A small image classifier, trained from scratch.
Data: trained on photos of plants, animals and fungi (iNaturalist), 155796 training examples, 25.5 epochs.
Rows from block 4, named by matrix and row number. Rows with one number belong to one neuron. Each number is 128 + 24 x the weight over its row's rms, rounded and kept within 0 to 255. All counts start at 0. Numbers have three digits each. After the name is the row's rms in percent of the matrix's.
# gate: MLP gate (model.blocks.4.mlp.gate.weight, 512x192), inputs 0-47
# fc1: MLP up (model.blocks.4.mlp.fc1.weight, 512x192), inputs 0-47
# fc2: MLP down (model.blocks.4.mlp.fc2.weight, 192x512, transposed), outputs 0-47
gate.375 105:138121133143135098139136110108105102157122119157138142134130128112143136081172149089131158164144077124146109139139119123107106171075131143158097
fc1.375 103:114158165130074113163104113136177116075106142106097088136151111132122141189115183159149116143160146134145156136094117164096157122152128144122122
fc2.375 101:139102168084120130141125126120108173158092096139075161152139133171108146113119128139145143115110110101122121144096113113106124165129109140131115
gate.376 092:130144104140107091168097103165084123151122100097143102117125146116141111158124111117144156137099109126123071093150179136113105143096105111158134
fc1.376 097:119097075144112125124080164099170125090131166118182163123143152143084125103118113097138099115165084099093117140153129130116123124129162097142128
fc2.376 105:161106145158117151127140125128128134126092113166125159124192113124137158135143113115088145161119134142120131106165148131160122090107124107135153
gate.377 106:108122126106109080139137160164142094123101132131086117070141149152178176132147133151129169099144136125109147134154109114142122095136092150090094
fc1.377 101:140113109120111099126108133086145123105139120072125104112123117132143114131116153107125140079101140089138123103130121158138113137098099122177157
fc2.377 099:106148137118156171119109159120139164143134116104141127156120137126153130118122076111091115163154124141096159065154110139120156151106105159084116
gate.378 100:146119102094122115078121099127135150132174186155154108098130164137136119168102118148152134116160103091136140126165145142138117100165117103138131
fc1.378 102:157098120105109173147162149160160127124099157110128172138124147163136119135123149131164053121133117170124112151146118086088140142117142130149096
fc2.378 097:116101133151154130161142114144128156144130128087159094143114187123146121112127108091170150097126115182090150097176165138134122109105100145126118
gate.379 102:077144165131127127137158149115090147100134152177115126143158155088168120113120096177141140152112106117146130145123136117128136134118129146152136
fc1.379 103:139091152113090159141143122101064085146166151140163123126124129137167174133129089139091125113116105151139094156124151156109157108152148101111096
fc2.379 110:130147138107151151112132122154085087116144083113139168086133092142164146123068132138121158145127148145140131084120126158084112137122134131095136
gate.380 101:109109089068136082093154109137136132122121141144160175149140143089123098093145129161108156140135110092111114138114132107121088102111129123130108
fc1.380 106:147103142100137094075129160126122136133159160107110136131114156137161090129109111114122163120150111119078163116132094140127121169144075095197127
fc2.380 100:098104152163093138131140080132121129101146115110141142089120116082096123112110134101151119148169134118101149091122107105118174124140105135104104
gate.381 090:169129092103121115114134144103158148106108135156153121129110128068137116170105123140152194177133135124121152125087116134161135136090126155102130
fc1.381 092:080079097070149146122142149096139090114129120113171114141156133130124128165101121179108130159121112159147131115144094113113103121132103093101113
fc2.381 095:080165114066146097106178140115133141107116137141134110135154134135133105138133125135130130147080105164129112164087152146107136122119100115135147
gate.382 111:110153140154188082118129129124154143128102158092144127145051175151125097157134167105117128092121124101109171134115107119144086119119152111129127
fc1.382 106:157153138106177121130106168107149096114096117114125122087139102114125158150144116093143152095128149153153097108174140129148133155144125080158148
fc2.382 096:099089110140156113130107124132096123108135112126101140131120088116102149107156073108146159163149136105126105127141117118101148170084126102137178
gate.383 098:115129142111131194117143126118149109094115125112117153108085183140154151173159151101122138128117104120190119161110120174137130135142139143115115
fc1.383 099:121143112155107190131102103138087126151125129133126152105115131093164144165168128129143125142136127096152142136107145164165147156084120097075100
fc2.383 095:153089120171161135139085103135146111148137145160129163134149123142114079149128103165147137140144109128128144124120120155124118129152134169155129
gate.384 093:121126134139134128147148143085142138157110176129144136117149114088145112156128175131107098152094155126128113116064142100175118158180161137118151
fc1.384 101:169103099111146158142086151162087126148102138175147133149096113163126082113109141156150108117146114084176149115148119112130162130148157159131145
fc2.384 094:095163106144139112125121082164156133135118111145162146135156160107156117147132125139132103152132112120134089169132131104117156154142100084141145
gate.385 115:110093142095119124118126131071101109094135158166135093176126114116160117119115131113132102143132118146127116179200117146119157144148103123119125
fc1.385 112:122102117143151169108103154175104132133131106120125122099115121101140150122150140135137119154142090121157111123138082121152110101154117128122116
fc2.385 101:108125148124169160144166184104104171137114162112086140082094114132140128178116128133127112155119124133128110154101124132165143112114148149098123
gate.386 101:137094138094123156109103155092095112122070086154123150122163100120114123112092114111157159114124113128103143121116131103151120148096140087118133
fc1.386 103:109115154124126112092131104108134147148125139104128123153104141136149124136160120135116118091105105139141103131083149117128129118141149129129093
fc2.386 100:103122085106121183116114103137116125164131115120133160144131142123097095160165105102116136117092147145115128096148122128069134123139119150119130
gate.387 096:150163174113098148175119169115093120171112086124149130135121136093157139084113103121115109137086169163124166142135113111097142112144169146112096
fc1.387 097:111121063138120121133162125140115094101136166133109150102085070114133081131131138122137104146141120133087163123126161145126136138128102106081128
fc2.387 094:106149141149124149105097112128148109088121111154151141100136125117119127105156110131155107138150124135151145132180152118133144151106124119087105
gate.388 103:151115190142145142115139153137134133132126111146143157179070132124094144167111099135131119168140116141139117145104142132124102148102093056123141
fc1.388 100:114108129102114129135160087129149171062144136142179124120090101149074148125152107115172096114149111115157157172160111150093164137104123117149142
fc2.388 105:118128117101081086125131147121155117096149125126166143167103134114156110106179162096167113141093075144153164178103161098186145125124147105099090
gate.389 101:114120154097111137167153087153167115123125158113125116142100167113129118096119126127169126147100119134148137098164108129125148140164138105168115
fc1.389 094:135114144133124129103133102137051145141093122133114171149134136132136130156116155129141125119131148130069105102135131127112106133102094176171137
fc2.389 099:127098116165130115139105104120116142077131078078113114102101172120159079123161168144117149116108124133155149110119151134118121115121099095115152
gate.390 104:162130159124123116136139105162125162090138131091127121139146114122125090125102099175130132142103110160173110132105180130129097170107153116105158
fc1.390 100:120125123193101114140141140157114133150181141124131111093114132097124115125117138106113146121143169127117091126132131135108163118129114087125116
fc2.390 103:127158121092167143065147158113118139165102124201139108119146149152109155147162145145146124093139111168119129122114147144111137123156109102144099
gate.391 094:144147117102098104122146174156152112152121133130116088139113113095185069117104118135117098163151120097118127099103131139143138130138104095138118
fc1.391 097:135145105131114133160127184141123172120126161120145169103158110134086130137132172075101161117105130126137143140155140131152111148107169138141102
fc2.391 100:132132102149131078104137103131111118130140100083174161169111111113118068109118148141123146133093122138124162138134159145151112163123149110141166
gate.392 085:151090120127155125171141183138121164134140112107167124106128153110108107155082125165150159109135118173164132165116076139062142119129121139158128
fc1.392 082:115115119113152119127132143094079131141107128101140104150118121127082123171046164100168156165105162112160117134117113165118117149112151137151143
fc2.392 090:187170072130124143112111142112107085135117140148146093135174121124127187134090136150108107068126123141120112109145112129091101134108131123114131
gate.393 107:132118159103157131136186143137138130126146125150141127129143121103149150143139170118144144155155106166091140142148142146117127119143117094169098
fc1.393 105:093125140130097117129120144086134144122114122159098114155187123147086081111154137135140127112116139134131063117119108099140101146140155114131140
fc2.393 099:111140110147105084125104140112151119128122157120087132137154128121150134112135099157090108151102191155119170106104136156144163138113137111119120
gate.394 097:108104175130109115129119119179115087134167101150122109116163148124150160115199112108150091127098123119133112128159161150117136129143117120105132
fc1.394 093:098117110120192131125120117114147113115118172115145161150171139075141126171143145058134139169111139137110107121082091142118161091133097133121127
fc2.394 096:119116108132119140125136126132155125141100149137148162115102168133144140135151102128129111115147144126117150152109104123131135112139106132134059
gate.395 100:167138086154112114084135122150098122095139149134168141116160138183149124108128101155110111148122097127135142056151128151089149116141137108158146
fc1.395 096:151054101131151130138128100141129156126176167135123127097104125118117124134173120114158103147137111140127124150146179124120119159132119112114139
fc2.395 096:137136113093127144136137131108137150164153147159148133153122101133152142114081157140135147097122106178104114134113122157165107149121105082140143
gate.396 096:184164124101111132128188150170139161138146128125181127124111114102129128123121118123112135142115119120122169143165092140124104139194135166144145
fc1.396 100:136137075088111102141085126130108119138116132120093138105105150115153125139128114119160060098138142139127120100087095153134144109131108110129171
fc2.396 093:092095110096143119106157119132119168106150125116154095141127136116109115123143111091168131119111129144110115127145116090119215123129130180153145
gate.397 095:096092119112109143089122118113153099123109104109194136139131114143124082158133111102149178141096137166103091120150135127088122152144113131092172
fc1.397 104:110172113153141107135110148166131124106094153175091107112153148111103157124110111100121171148127167065145173130152082111136073123119134120125149
fc2.397 096:116107151154094155082127130128119117143126100129097114155079177118103135133147158140165150130104137114140152112109129149155123113130109163151095
gate.398 099:131146105111151123127069150165151099130148152112173104121134130167127184151135122156142114119145130123092130154133118136131100135125133129149139
fc1.398 099:124150133169098082146107122082108086107127109188127140157117121119155104147155086118114134167172174135148129157179141104096105102090160121118117
fc2.398 099:150137111167135110102108141110104147138181148147118132072135123154120122170100110134112135181125120149119157121084112152150120119108148150092146
gate.399 101:145110141144144097153163150134144130123149121140116123141161090106099129111155124133156117131131152158118092151117154140124102112157135138123187
fc1.399 098:102131116107136112124142137112082098131160110103140127119094116123177161128138122128120144113119104186128085117090127138114136117121135159138137
fc2.399 099:194150143170142125130135110139143118115135099147140134060151130147095104165137158142115118085149103122106114128131135111100157141138121136099120
gate.400 106:101135138101104111116158121126118120102146101118145122133192156133129104112131130122173143107155109173136147109140134120155090143130119140115144
fc1.400 096:150104113159142188135131115127110134115126116137114126151042116136098146115161091128141125123123152050139125181132114135103173160130101110134100
fc2.400 101:090091165138159143121111125114163079090135130119140104155114148110132131095114119146131136124084139147097115118192138139121135105130074127129082
gate.401 096:128139110140128108128131123119118085146110194121123127076100155127114138194129103127133113102126134078159147110147122085108113189116126186104114
fc1.401 102:113090068148121134138116099105156124156123095072130080128132141135120107089167133125129114122149125112089100123144149159124115117158132127141131
fc2.401 107:172138129118090085122126123146105137112119123117061109082113141166123158133098147144139132177168132120124083114134090128133140140166088128120159
gate.402 099:117170159143104122167121124120125125156115136113137134134099129090088089080142146101129150114128148153116139150125132168122112108127134105117139
fc1.402 101:122108125130107155146116086106124123101108134121124106149134123056076126123171133100140129121165117147122108106126102092102117127210121122100092
fc2.402 099:115115103147152132124126147122168097095074111122114170118129119141129109116123123143122154095135130195122072109125168055123147134127130121154153
gate.403 089:137136209074146162119126126133108127101127071118165084138109137088120122153167096131122106166141116114162146091140133106141113106165156115098123
fc1.403 088:150084177065136149131169137098126133117123119147143125095105114132138118156145110160123143146160099101138131099136110117146098111168145143131086
fc2.403 099:150143132117114139109133147138112145102061145115124135116070166136145105142150155133137079155157158158116122130115158128146174157116137092140097
gate.404 102:118168114118122117133151087153144108121143158131114144119150095126129153194128116172076144148143163124148128157151114126130159122130175164104146
fc1.404 100:131099137156135162171133114136105089145105122130107070118141120143145134174125162100123151122143106117087150114114125146156086154132172093100146
fc2.404 104:130139135148128135146128112163133152147159151136127101169161158117149126141091167157146146115177174134126158111136145168159161107169152133125128
gate.405 100:096160164136134113156172117107127110091096115129132116116114134128070147124161118104123117150138152171101135136129094130135124098101165145113127
fc1.405 097:111156167153144115119162111142122093074124139148109133128154073157086102125113095097134145171139135103133163132115140119146105119114127119127147
fc2.405 100:154115133154154092139087120118154121127201097105139139104144151150113087136122124139114160070115119149104161101143106134150177119100094129125168
gate.406 119:148144159136081123102168128121159167147142084119122129111099147136113138130123116115120139110095143120097124138148141042131151112096142149135103
fc1.406 118:136089138165097107115091154186198143160124157169136128126107122095124119204151148146123150145152140154143134147084130182140107145125149122129157
fc2.406 117:112104088130120105155121155131154121095090117131134126095105147078167124108125117133090138143158183120124101170120104104095115169167092120139091
gate.407 107:140116078119117090154120141150142147123148176127123137138106114123080120128140139121155101170137072142145107095117152126116069139120115115160109
fc1.407 101:139136125126174110117135137157085102103134136125117181154149097066138118119132097079115111124163134165081132158160146148117128113147146103122137
fc2.407 101:130104155116120154112128177146083098140106157137131131124132117168155107153109183154133146107123117157113139101156125150107088117101148177173116
gate.408 090:154106145156093145130144116127125131133130104110097151083090134144190120140132177104143149117173072105162147115156125115149115101140141123176119
fc1.408 099:122073126135139115148117084163112089119106078131153168132113143126110142086098106177107163097133114168114147145097104089133118127104096113146121
fc2.408 096:094058165130125110135104111146161111173151111105105129149150172165146111124119135138095133133061104153127128137097145109108094112135141189135101
gate.409 104:084130130073129137125115139121162126146116106148135163180116166131139107136098160096105130143105119100140114162110088130109094104113184132143119
fc1.409 107:112165127185113124136137132110116160115120140122128082107167116110118163156151100141102106110167103169112110150135106123100125139124172171132129
fc2.409 105:117187109138121128158126140126122109118113152136128127101138118091123127112168111144152119123149161158123145126140139123136112125106138130122144
gate.410 100:165137123082172161110154135139162113146143141142112147101128160105140118177127131093163098105107165150137150120109143101151133099165126106134117
fc1.410 099:120102147100115177137143127135097120147124129141087130143065121131142142165129097118182108092126117114118186158115107130123111115100120122159092
fc2.410 099:163151107159165160148085169129154142135145119116129154144085120113142129137185103159155158115086098127127160111105145134084119092129167111080112
gate.411 101:131145153154109124163151089116138125100126110142091153079162142113156131128111076112124121129180124148163155136121143120206129173129157146114116
fc1.411 095:169105126137142133138121154143130142163159136139095167170118099130114096120106124120114146133133071176133131107117134087118133115170084160122140
fc2.411 091:112124111150124150120139076106085116108141141143121112138125158098114122138099135099121133098103102179129102095129135139109143119171118173124204
gate.412 101:139113097188110159102173141107115144114139137111096139120136125135116121144126137145169102140082152118100117102159183125093134101117130149173145
fc1.412 103:103118144160122186110109131143134126109154112131098100132098126119155137155115134148191146106100119095147147138112204121102142123142131125113108
fc2.412 095:093117158113121129114116124123100103143142129121102178134084089101107141139135148104151099126112130127154136141144172151152124126165137133111165
gate.413 101:111136143094166156134152100118180142109119166134108153085137075112136114173110162133120116132072125107132141127089076106103131122120188114098152
fc1.413 102:123078136142158084113125163129081104120188109099134202133092130124146158108092139085097117113119160139132132115138108174144110125177114135149118
fc2.413 095:110125152149101166113150088151153128134132123110150124106150102120070123111135129167146141156132124117143150141164136137122174126096114088151141