python train.py --model="image classifier" --dataset="photos of plants, animals and fungi (iNaturalist)" --train_examples=155796 --image_size=64 --crop_scale_min=1 --color_jitter=0.1 --norm="layernorm" --positions="rope" --label_smoothing=0.1 --beta1=0.95 --eps=1e-08 --precondition_frequency=25 --max_precond_dim=512 --grad_clip=1.0 --steps=15500
Rows from block 2, named by matrix and row number. Rows with one number belong to one neuron. Each number is 50 + 15 x the weight over its row's rms, rounded and kept within 0 to 99. All counts start at 0. After the name is the row's rms in percent of the matrix's.
# gate: MLP gate (model.blocks.2.mlp.gate.weight, 512x192), inputs 64-127
# fc1: MLP up (model.blocks.2.mlp.fc1.weight, 512x192), inputs 64-127
# fc2: MLP down (model.blocks.2.mlp.fc2.weight, 192x512, transposed), outputs 64-127
gate.466 094:48 71 17 48 54 49 50 59 75 70 42 62 54 37 47 51 79 28 49 30 86 34 58 44 32 45 40 60 50 58 55 26 60 41 59 34 23 53 48 53 28 48 57 17 35 44 43 46 48 55 58 26 43 42 31 66 46 64 39 66 49 56 56 65
gate.468 095:73 36 42 53 66 82 36 31 53 74 56 48 65 40 64 64 60 48 38 22 34 39 42 63 72 42 50 68 42 40 67 52 47 79 59 76 23 41 45 68 52 22 56 76 52 21 61 50 33 23 29 63 63 34 24 66 63 36 33 53 70 37 83 50
gate.469 111:30 43 33 74 27 51 68 62 60 42 50 62 53 75 55 72 47 57 42 53 52 32 57 45 79 36 53 48 32 41 77 59 57 43 54 52 39 58 48 55 07 46 33 13 59 26 55 57 49 40 41 18 68 63 43 34 48 45 40 53 68 53 71 39
gate.470 103:67 35 54 68 17 76 33 37 53 57 81 49 47 45 33 57 53 58 43 48 55 70 56 64 50 38 47 64 71 66 57 43 64 53 23 59 58 48 62 34 52 37 40 37 42 45 44 48 68 43 33 84 56 81 61 63 59 28 87 59 66 61 71 31
gate.471 085:28 53 43 17 64 82 45 71 33 47 37 27 45 48 64 45 78 50 53 78 59 72 49 59 29 53 58 80 80 34 42 39 58 76 73 78 39 45 52 60 31 32 51 41 60 54 44 63 61 51 52 40 44 73 57 51 55 40 67 92 62 42 58 38
gate.472 097:63 58 47 30 41 75 35 46 33 52 37 29 59 45 36 28 69 37 40 59 41 55 64 54 56 28 30 58 29 69 62 50 41 56 43 69 71 89 47 50 42 46 29 74 70 73 48 49 65 44 36 51 53 47 81 36 76 53 29 79 60 63 33 40
gate.473 105:59 46 36 49 30 52 49 47 60 84 57 47 77 56 52 37 81 49 22 55 46 65 55 49 63 49 60 51 34 47 59 79 36 69 44 63 87 45 40 39 56 60 33 81 39 74 54 37 64 23 52 26 59 37 43 52 64 12 59 39 38 45 25 58
gate.474 110:83 69 34 53 68 74 34 55 43 49 46 52 42 52 67 43 35 31 56 61 13 45 40 40 42 43 67 65 44 44 52 51 62 39 89 71 61 66 26 26 46 53 27 58 55 31 50 51 44 34 41 35 42 55 47 62 45 32 56 51 90 34 40 48
gate.475 106:65 49 53 21 37 62 62 34 55 38 42 70 20 58 55 42 30 51 80 32 52 61 30 51 60 33 44 97 59 46 60 59 48 65 57 23 65 27 53 50 43 53 27 21 77 72 56 60 59 28 41 31 53 54 73 38 47 34 42 45 47 51 85 63
gate.476 091:31 67 60 56 58 51 36 54 35 58 45 62 25 49 25 41 52 38 52 64 53 56 54 87 50 31 53 59 39 52 55 34 57 60 64 78 37 48 37 73 35 41 65 29 96 51 40 50 74 45 41 59 28 22 36 40 42 78 64 51 70 07 67 47
gate.477 092:51 60 81 52 57 57 30 43 26 43 42 63 57 58 30 53 31 62 58 65 43 74 55 44 28 28 47 31 35 21 59 46 52 38 57 21 63 47 69 71 42 69 44 59 29 49 41 53 38 43 41 47 31 65 76 75 59 56 69 62 38 52 47 67
gate.478 099:71 77 43 33 54 64 66 74 31 55 41 55 40 45 47 29 69 30 51 32 37 27 47 45 77 41 47 47 87 50 49 37 53 58 50 21 36 53 25 26 46 42 44 52 50 46 48 64 27 36 39 73 35 27 71 41 54 52 66 54 53 51 46 48
gate.479 102:51 41 76 52 52 43 48 66 40 41 27 66 57 50 65 60 47 69 65 85 43 46 36 42 60 34 45 54 56 49 26 37 44 60 55 60 66 33 58 44 31 30 75 18 69 64 36 52 39 60 57 69 55 92 46 53 60 40 48 43 55 56 67 41
gate.480 103:52 33 77 39 41 50 30 40 54 54 54 68 39 42 35 73 49 56 69 56 84 61 40 68 62 57 48 48 46 45 77 65 42 49 50 29 68 52 53 43 19 42 58 54 58 45 54 45 41 77 38 51 41 40 59 38 43 49 54 46 61 44 39 46
gate.481 100:69 31 50 29 28 46 61 54 25 65 45 35 48 60 52 40 45 45 44 46 59 59 53 58 52 44 41 71 45 81 45 54 68 55 49 35 45 55 46 69 55 42 70 47 10 79 65 63 40 51 63 59 70 87 57 37 51 70 49 44 45 77 72 75
gate.482 122:66 66 55 47 50 59 43 56 47 60 57 60 57 38 59 32 46 68 68 72 50 64 44 37 70 49 98 28 27 46 51 40 78 16 56 36 60 55 75 28 45 52 39 57 34 44 28 48 50 56 51 31 68 31 68 34 41 39 66 65 36 16 61 59
fc1.466 104:45 31 62 32 39 48 60 32 37 37 57 37 37 52 39 40 40 56 36 38 36 41 65 40 57 49 68 26 48 35 33 50 44 63 36 65 82 79 57 29 53 63 26 30 44 58 53 48 47 31 85 55 42 29 66 56 64 36 40 36 60 51 14 57
fc1.468 093:47 36 45 24 34 22 43 68 55 43 46 70 56 62 35 40 51 38 54 66 68 69 46 26 60 67 42 59 74 53 48 33 53 18 42 45 77 64 37 41 41 80 63 46 48 72 41 72 39 85 48 20 47 36 58 39 73 22 36 60 28 49 29 51
fc1.469 112:88 56 33 29 38 39 28 61 21 57 79 41 54 36 66 54 52 54 54 52 72 49 50 36 53 35 56 41 77 61 59 62 44 49 64 54 58 45 69 62 12 57 62 22 84 72 39 51 35 32 47 45 53 38 58 31 39 47 42 50 78 64 67 68
fc1.470 103:56 55 66 25 67 42 64 76 38 29 56 44 56 63 40 45 51 63 70 64 35 34 51 24 57 41 58 54 09 40 59 57 36 50 74 59 35 31 59 79 36 37 47 57 48 31 41 62 48 53 65 22 62 39 41 50 42 31 32 49 45 16 24 88
fc1.471 091:16 42 29 26 73 74 33 51 51 48 60 45 49 46 55 53 89 62 44 79 58 77 69 35 44 47 57 39 48 36 44 66 49 45 57 67 43 37 72 63 62 60 49 20 40 79 47 47 54 48 69 41 34 53 41 81 50 40 41 47 39 73 37 86
fc1.472 102:56 37 52 66 68 41 54 40 72 51 56 57 23 74 38 55 75 34 62 84 57 83 54 46 84 62 54 27 38 76 26 55 61 48 44 22 33 58 21 41 70 49 70 28 40 37 44 36 22 43 65 55 68 50 39 36 62 40 93 28 17 55 40 66
fc1.473 099:46 37 46 30 20 54 42 65 43 70 33 33 48 59 49 27 52 34 41 52 45 29 58 58 55 31 79 19 57 62 58 43 72 26 31 49 59 62 37 42 68 22 19 33 55 46 45 36 38 51 81 77 53 38 59 19 55 50 50 42 44 58 68 49
fc1.474 097:31 56 12 31 54 44 34 65 27 71 73 49 43 89 29 42 65 46 65 46 55 72 63 69 27 44 55 42 37 36 53 32 36 42 50 74 61 43 39 52 58 57 59 45 44 91 74 86 62 27 29 58 69 51 49 50 44 44 32 53 53 61 53 32
fc1.475 111:42 50 71 71 64 65 57 48 41 52 25 50 37 53 80 33 45 46 37 52 20 35 68 48 29 48 56 56 45 67 48 35 45 32 40 61 92 60 74 70 50 34 62 85 34 39 31 43 47 38 67 82 26 45 38 78 51 57 68 59 60 42 43 53
fc1.476 091:65 39 61 60 34 63 64 57 70 22 38 37 44 59 52 52 42 56 54 36 57 52 34 25 62 54 61 17 43 63 38 61 54 38 52 46 35 52 71 80 57 49 49 67 27 40 64 48 07 57 42 44 38 53 55 18 59 28 43 60 35 63 32 51
fc1.477 085:58 49 37 65 36 40 38 41 49 56 57 39 56 33 47 42 39 72 65 35 56 40 36 46 63 49 57 84 32 64 60 55 50 53 48 53 52 55 42 38 36 36 71 63 68 41 70 70 42 40 66 78 71 64 57 31 36 58 49 52 54 36 44 16
fc1.478 100:40 24 79 65 58 33 62 72 66 55 58 59 60 38 80 53 65 51 56 61 63 17 51 63 58 55 28 68 42 57 39 31 34 41 52 28 34 72 33 67 62 23 55 23 40 41 48 54 45 66 44 58 57 33 48 54 45 54 64 17 63 33 58 57
fc1.479 107:70 46 69 17 70 35 58 57 42 29 35 29 58 72 57 32 29 55 57 55 52 41 47 52 59 60 35 57 59 57 52 47 42 54 56 62 44 48 89 78 46 51 60 34 63 66 64 40 40 60 46 54 61 59 57 58 65 39 71 56 54 55 40 38
fc1.480 102:76 36 63 76 56 36 29 52 65 72 46 46 18 54 60 71 83 80 54 52 66 97 39 57 47 53 56 33 62 51 42 58 40 55 41 43 86 58 36 55 54 43 49 60 50 70 42 63 42 57 35 41 37 30 45 48 55 54 72 62 40 70 30 40
fc1.481 099:57 46 51 65 72 41 76 40 43 45 54 63 66 66 48 44 35 46 41 37 62 27 23 23 38 59 21 58 78 64 76 45 34 69 61 64 57 41 74 63 40 50 44 34 44 39 35 46 28 39 38 51 60 41 50 57 45 50 43 30 60 57 50 28
fc1.482 115:86 32 53 48 57 55 73 71 61 43 48 72 59 69 40 58 75 57 56 39 38 34 67 69 37 36 41 72 65 57 52 44 43 58 38 51 34 51 56 54 55 24 46 47 69 71 86 56 02 35 47 29 43 61 52 36 41 40 18 41 94 75 53 51
fc2.466 103:35 54 39 50 48 31 48 49 29 48 62 66 55 48 62 49 54 28 66 15 43 78 56 58 32 43 53 14 58 49 46 47 18 52 66 39 47 51 58 61 70 66 45 26 37 32 42 60 57 28 64 75 63 47 46 39 47 52 30 34 51 79 50 53
fc2.468 098:49 59 86 50 56 62 75 53 66 51 46 53 49 59 57 57 28 24 34 48 40 38 76 39 48 46 68 62 51 35 64 69 44 50 49 49 49 58 39 56 31 94 58 63 29 42 44 39 81 59 55 68 45 44 68 74 41 59 28 85 41 34 51 51
fc2.469 104:38 37 48 73 34 42 54 36 41 27 41 38 77 49 38 52 35 45 55 60 47 70 60 43 03 32 66 62 53 27 47 71 66 52 40 43 62 54 30 68 31 31 50 73 42 30 41 56 51 60 65 42 19 49 51 46 51 38 62 25 59 35 70 45
fc2.470 101:33 44 37 40 62 64 52 54 49 57 53 44 48 44 26 79 43 44 40 31 44 27 75 52 56 77 27 52 41 50 49 40 39 37 34 64 39 36 68 56 61 59 60 73 54 79 35 69 49 70 48 53 81 56 42 41 52 43 66 73 42 70 45 63
fc2.471 093:80 69 46 67 31 64 47 56 58 52 41 23 57 56 38 45 47 32 66 50 85 62 52 54 58 40 32 51 72 51 45 27 72 88 52 44 40 41 53 38 66 71 58 45 22 45 71 58 54 47 59 55 49 59 54 76 72 56 57 27 54 08 56 42
fc2.472 097:59 31 26 61 61 70 53 59 40 55 62 68 63 46 57 55 49 73 55 52 31 63 51 48 60 71 57 37 38 59 89 30 26 48 91 53 61 54 42 68 47 81 58 32 53 55 86 34 53 43 45 62 33 47 54 54 53 64 68 58 35 55 44 56
fc2.473 104:62 60 74 40 45 66 34 47 52 68 72 48 66 28 29 48 52 31 47 57 66 60 40 36 43 53 29 53 43 79 52 68 30 47 34 51 53 78 47 41 33 74 65 33 45 26 11 60 48 52 76 42 39 62 31 53 60 40 35 62 78 36 68 50
fc2.474 098:44 34 64 61 50 51 78 24 57 30 20 62 62 74 38 50 62 73 45 43 55 33 48 52 58 76 43 62 60 36 50 38 24 48 57 63 71 65 60 34 61 53 33 61 69 55 63 46 46 11 76 40 40 19 49 65 51 56 43 57 48 35 52 42
fc2.475 100:27 69 53 44 12 42 44 78 29 84 58 66 34 42 43 74 66 65 57 39 38 61 35 31 48 29 67 62 59 25 43 55 31 79 53 78 52 20 66 38 53 62 54 53 55 51 41 49 66 60 46 23 49 75 24 59 57 55 53 77 37 36 47 56
fc2.476 099:54 43 13 45 38 62 61 28 26 35 39 58 49 51 59 52 60 42 49 53 48 52 60 25 76 54 33 48 89 51 50 61 54 68 47 82 34 41 38 63 48 36 51 62 42 21 65 59 46 39 54 79 24 49 44 51 63 33 59 61 56 29 95 70
fc2.477 091:30 46 25 66 50 55 65 57 51 77 34 43 48 38 70 69 61 49 30 63 53 47 45 52 76 44 38 34 34 52 27 33 41 45 80 48 84 38 36 38 17 40 54 43 67 40 75 58 44 55 51 43 49 27 59 48 62 49 36 65 48 71 44 47
fc2.478 095:56 52 47 28 58 60 25 53 53 40 53 74 60 29 34 22 37 76 49 60 54 53 46 73 44 50 35 71 74 44 41 38 57 26 57 65 47 59 50 48 41 44 69 58 27 44 61 34 51 51 47 23 45 57 50 46 66 25 86 90 39 19 41 59
fc2.479 097:42 42 54 70 81 51 55 56 59 25 45 61 35 44 85 65 70 66 51 56 80 24 71 56 57 41 60 37 30 59 67 68 55 60 79 59 42 53 27 46 49 57 48 55 38 60 59 85 42 62 37 42 73 50 58 61 71 68 35 60 48 13 39 73
fc2.480 104:27 45 39 68 46 52 60 45 70 48 64 43 48 35 83 23 67 37 31 35 57 71 46 57 15 48 47 77 41 55 46 35 46 65 24 46 25 45 47 50 43 51 30 65 44 47 47 60 71 30 53 45 60 60 63 54 46 43 45 46 53 74 72 58
fc2.481 096:20 55 75 89 40 55 74 60 44 55 59 50 60 52 58 62 38 63 52 23 70 71 46 60 49 24 43 58 55 32 45 47 56 68 42 46 58 17 30 57 28 39 69 54 71 34 34 47 54 58 36 52 81 66 66 69 65 68 24 17 19 41 39 68
fc2.482 105:21 51 43 47 62 57 25 67 44 48 42 43 42 61 86 44 38 61 50 60 68 82 00 53 49 22 69 34 36 52 35 55 42 52 42 60 33 38 61 53 73 77 40 53 42 48 53 51 46 64 53 54 63 70 54 67 54 93 56 52 49 39 22 66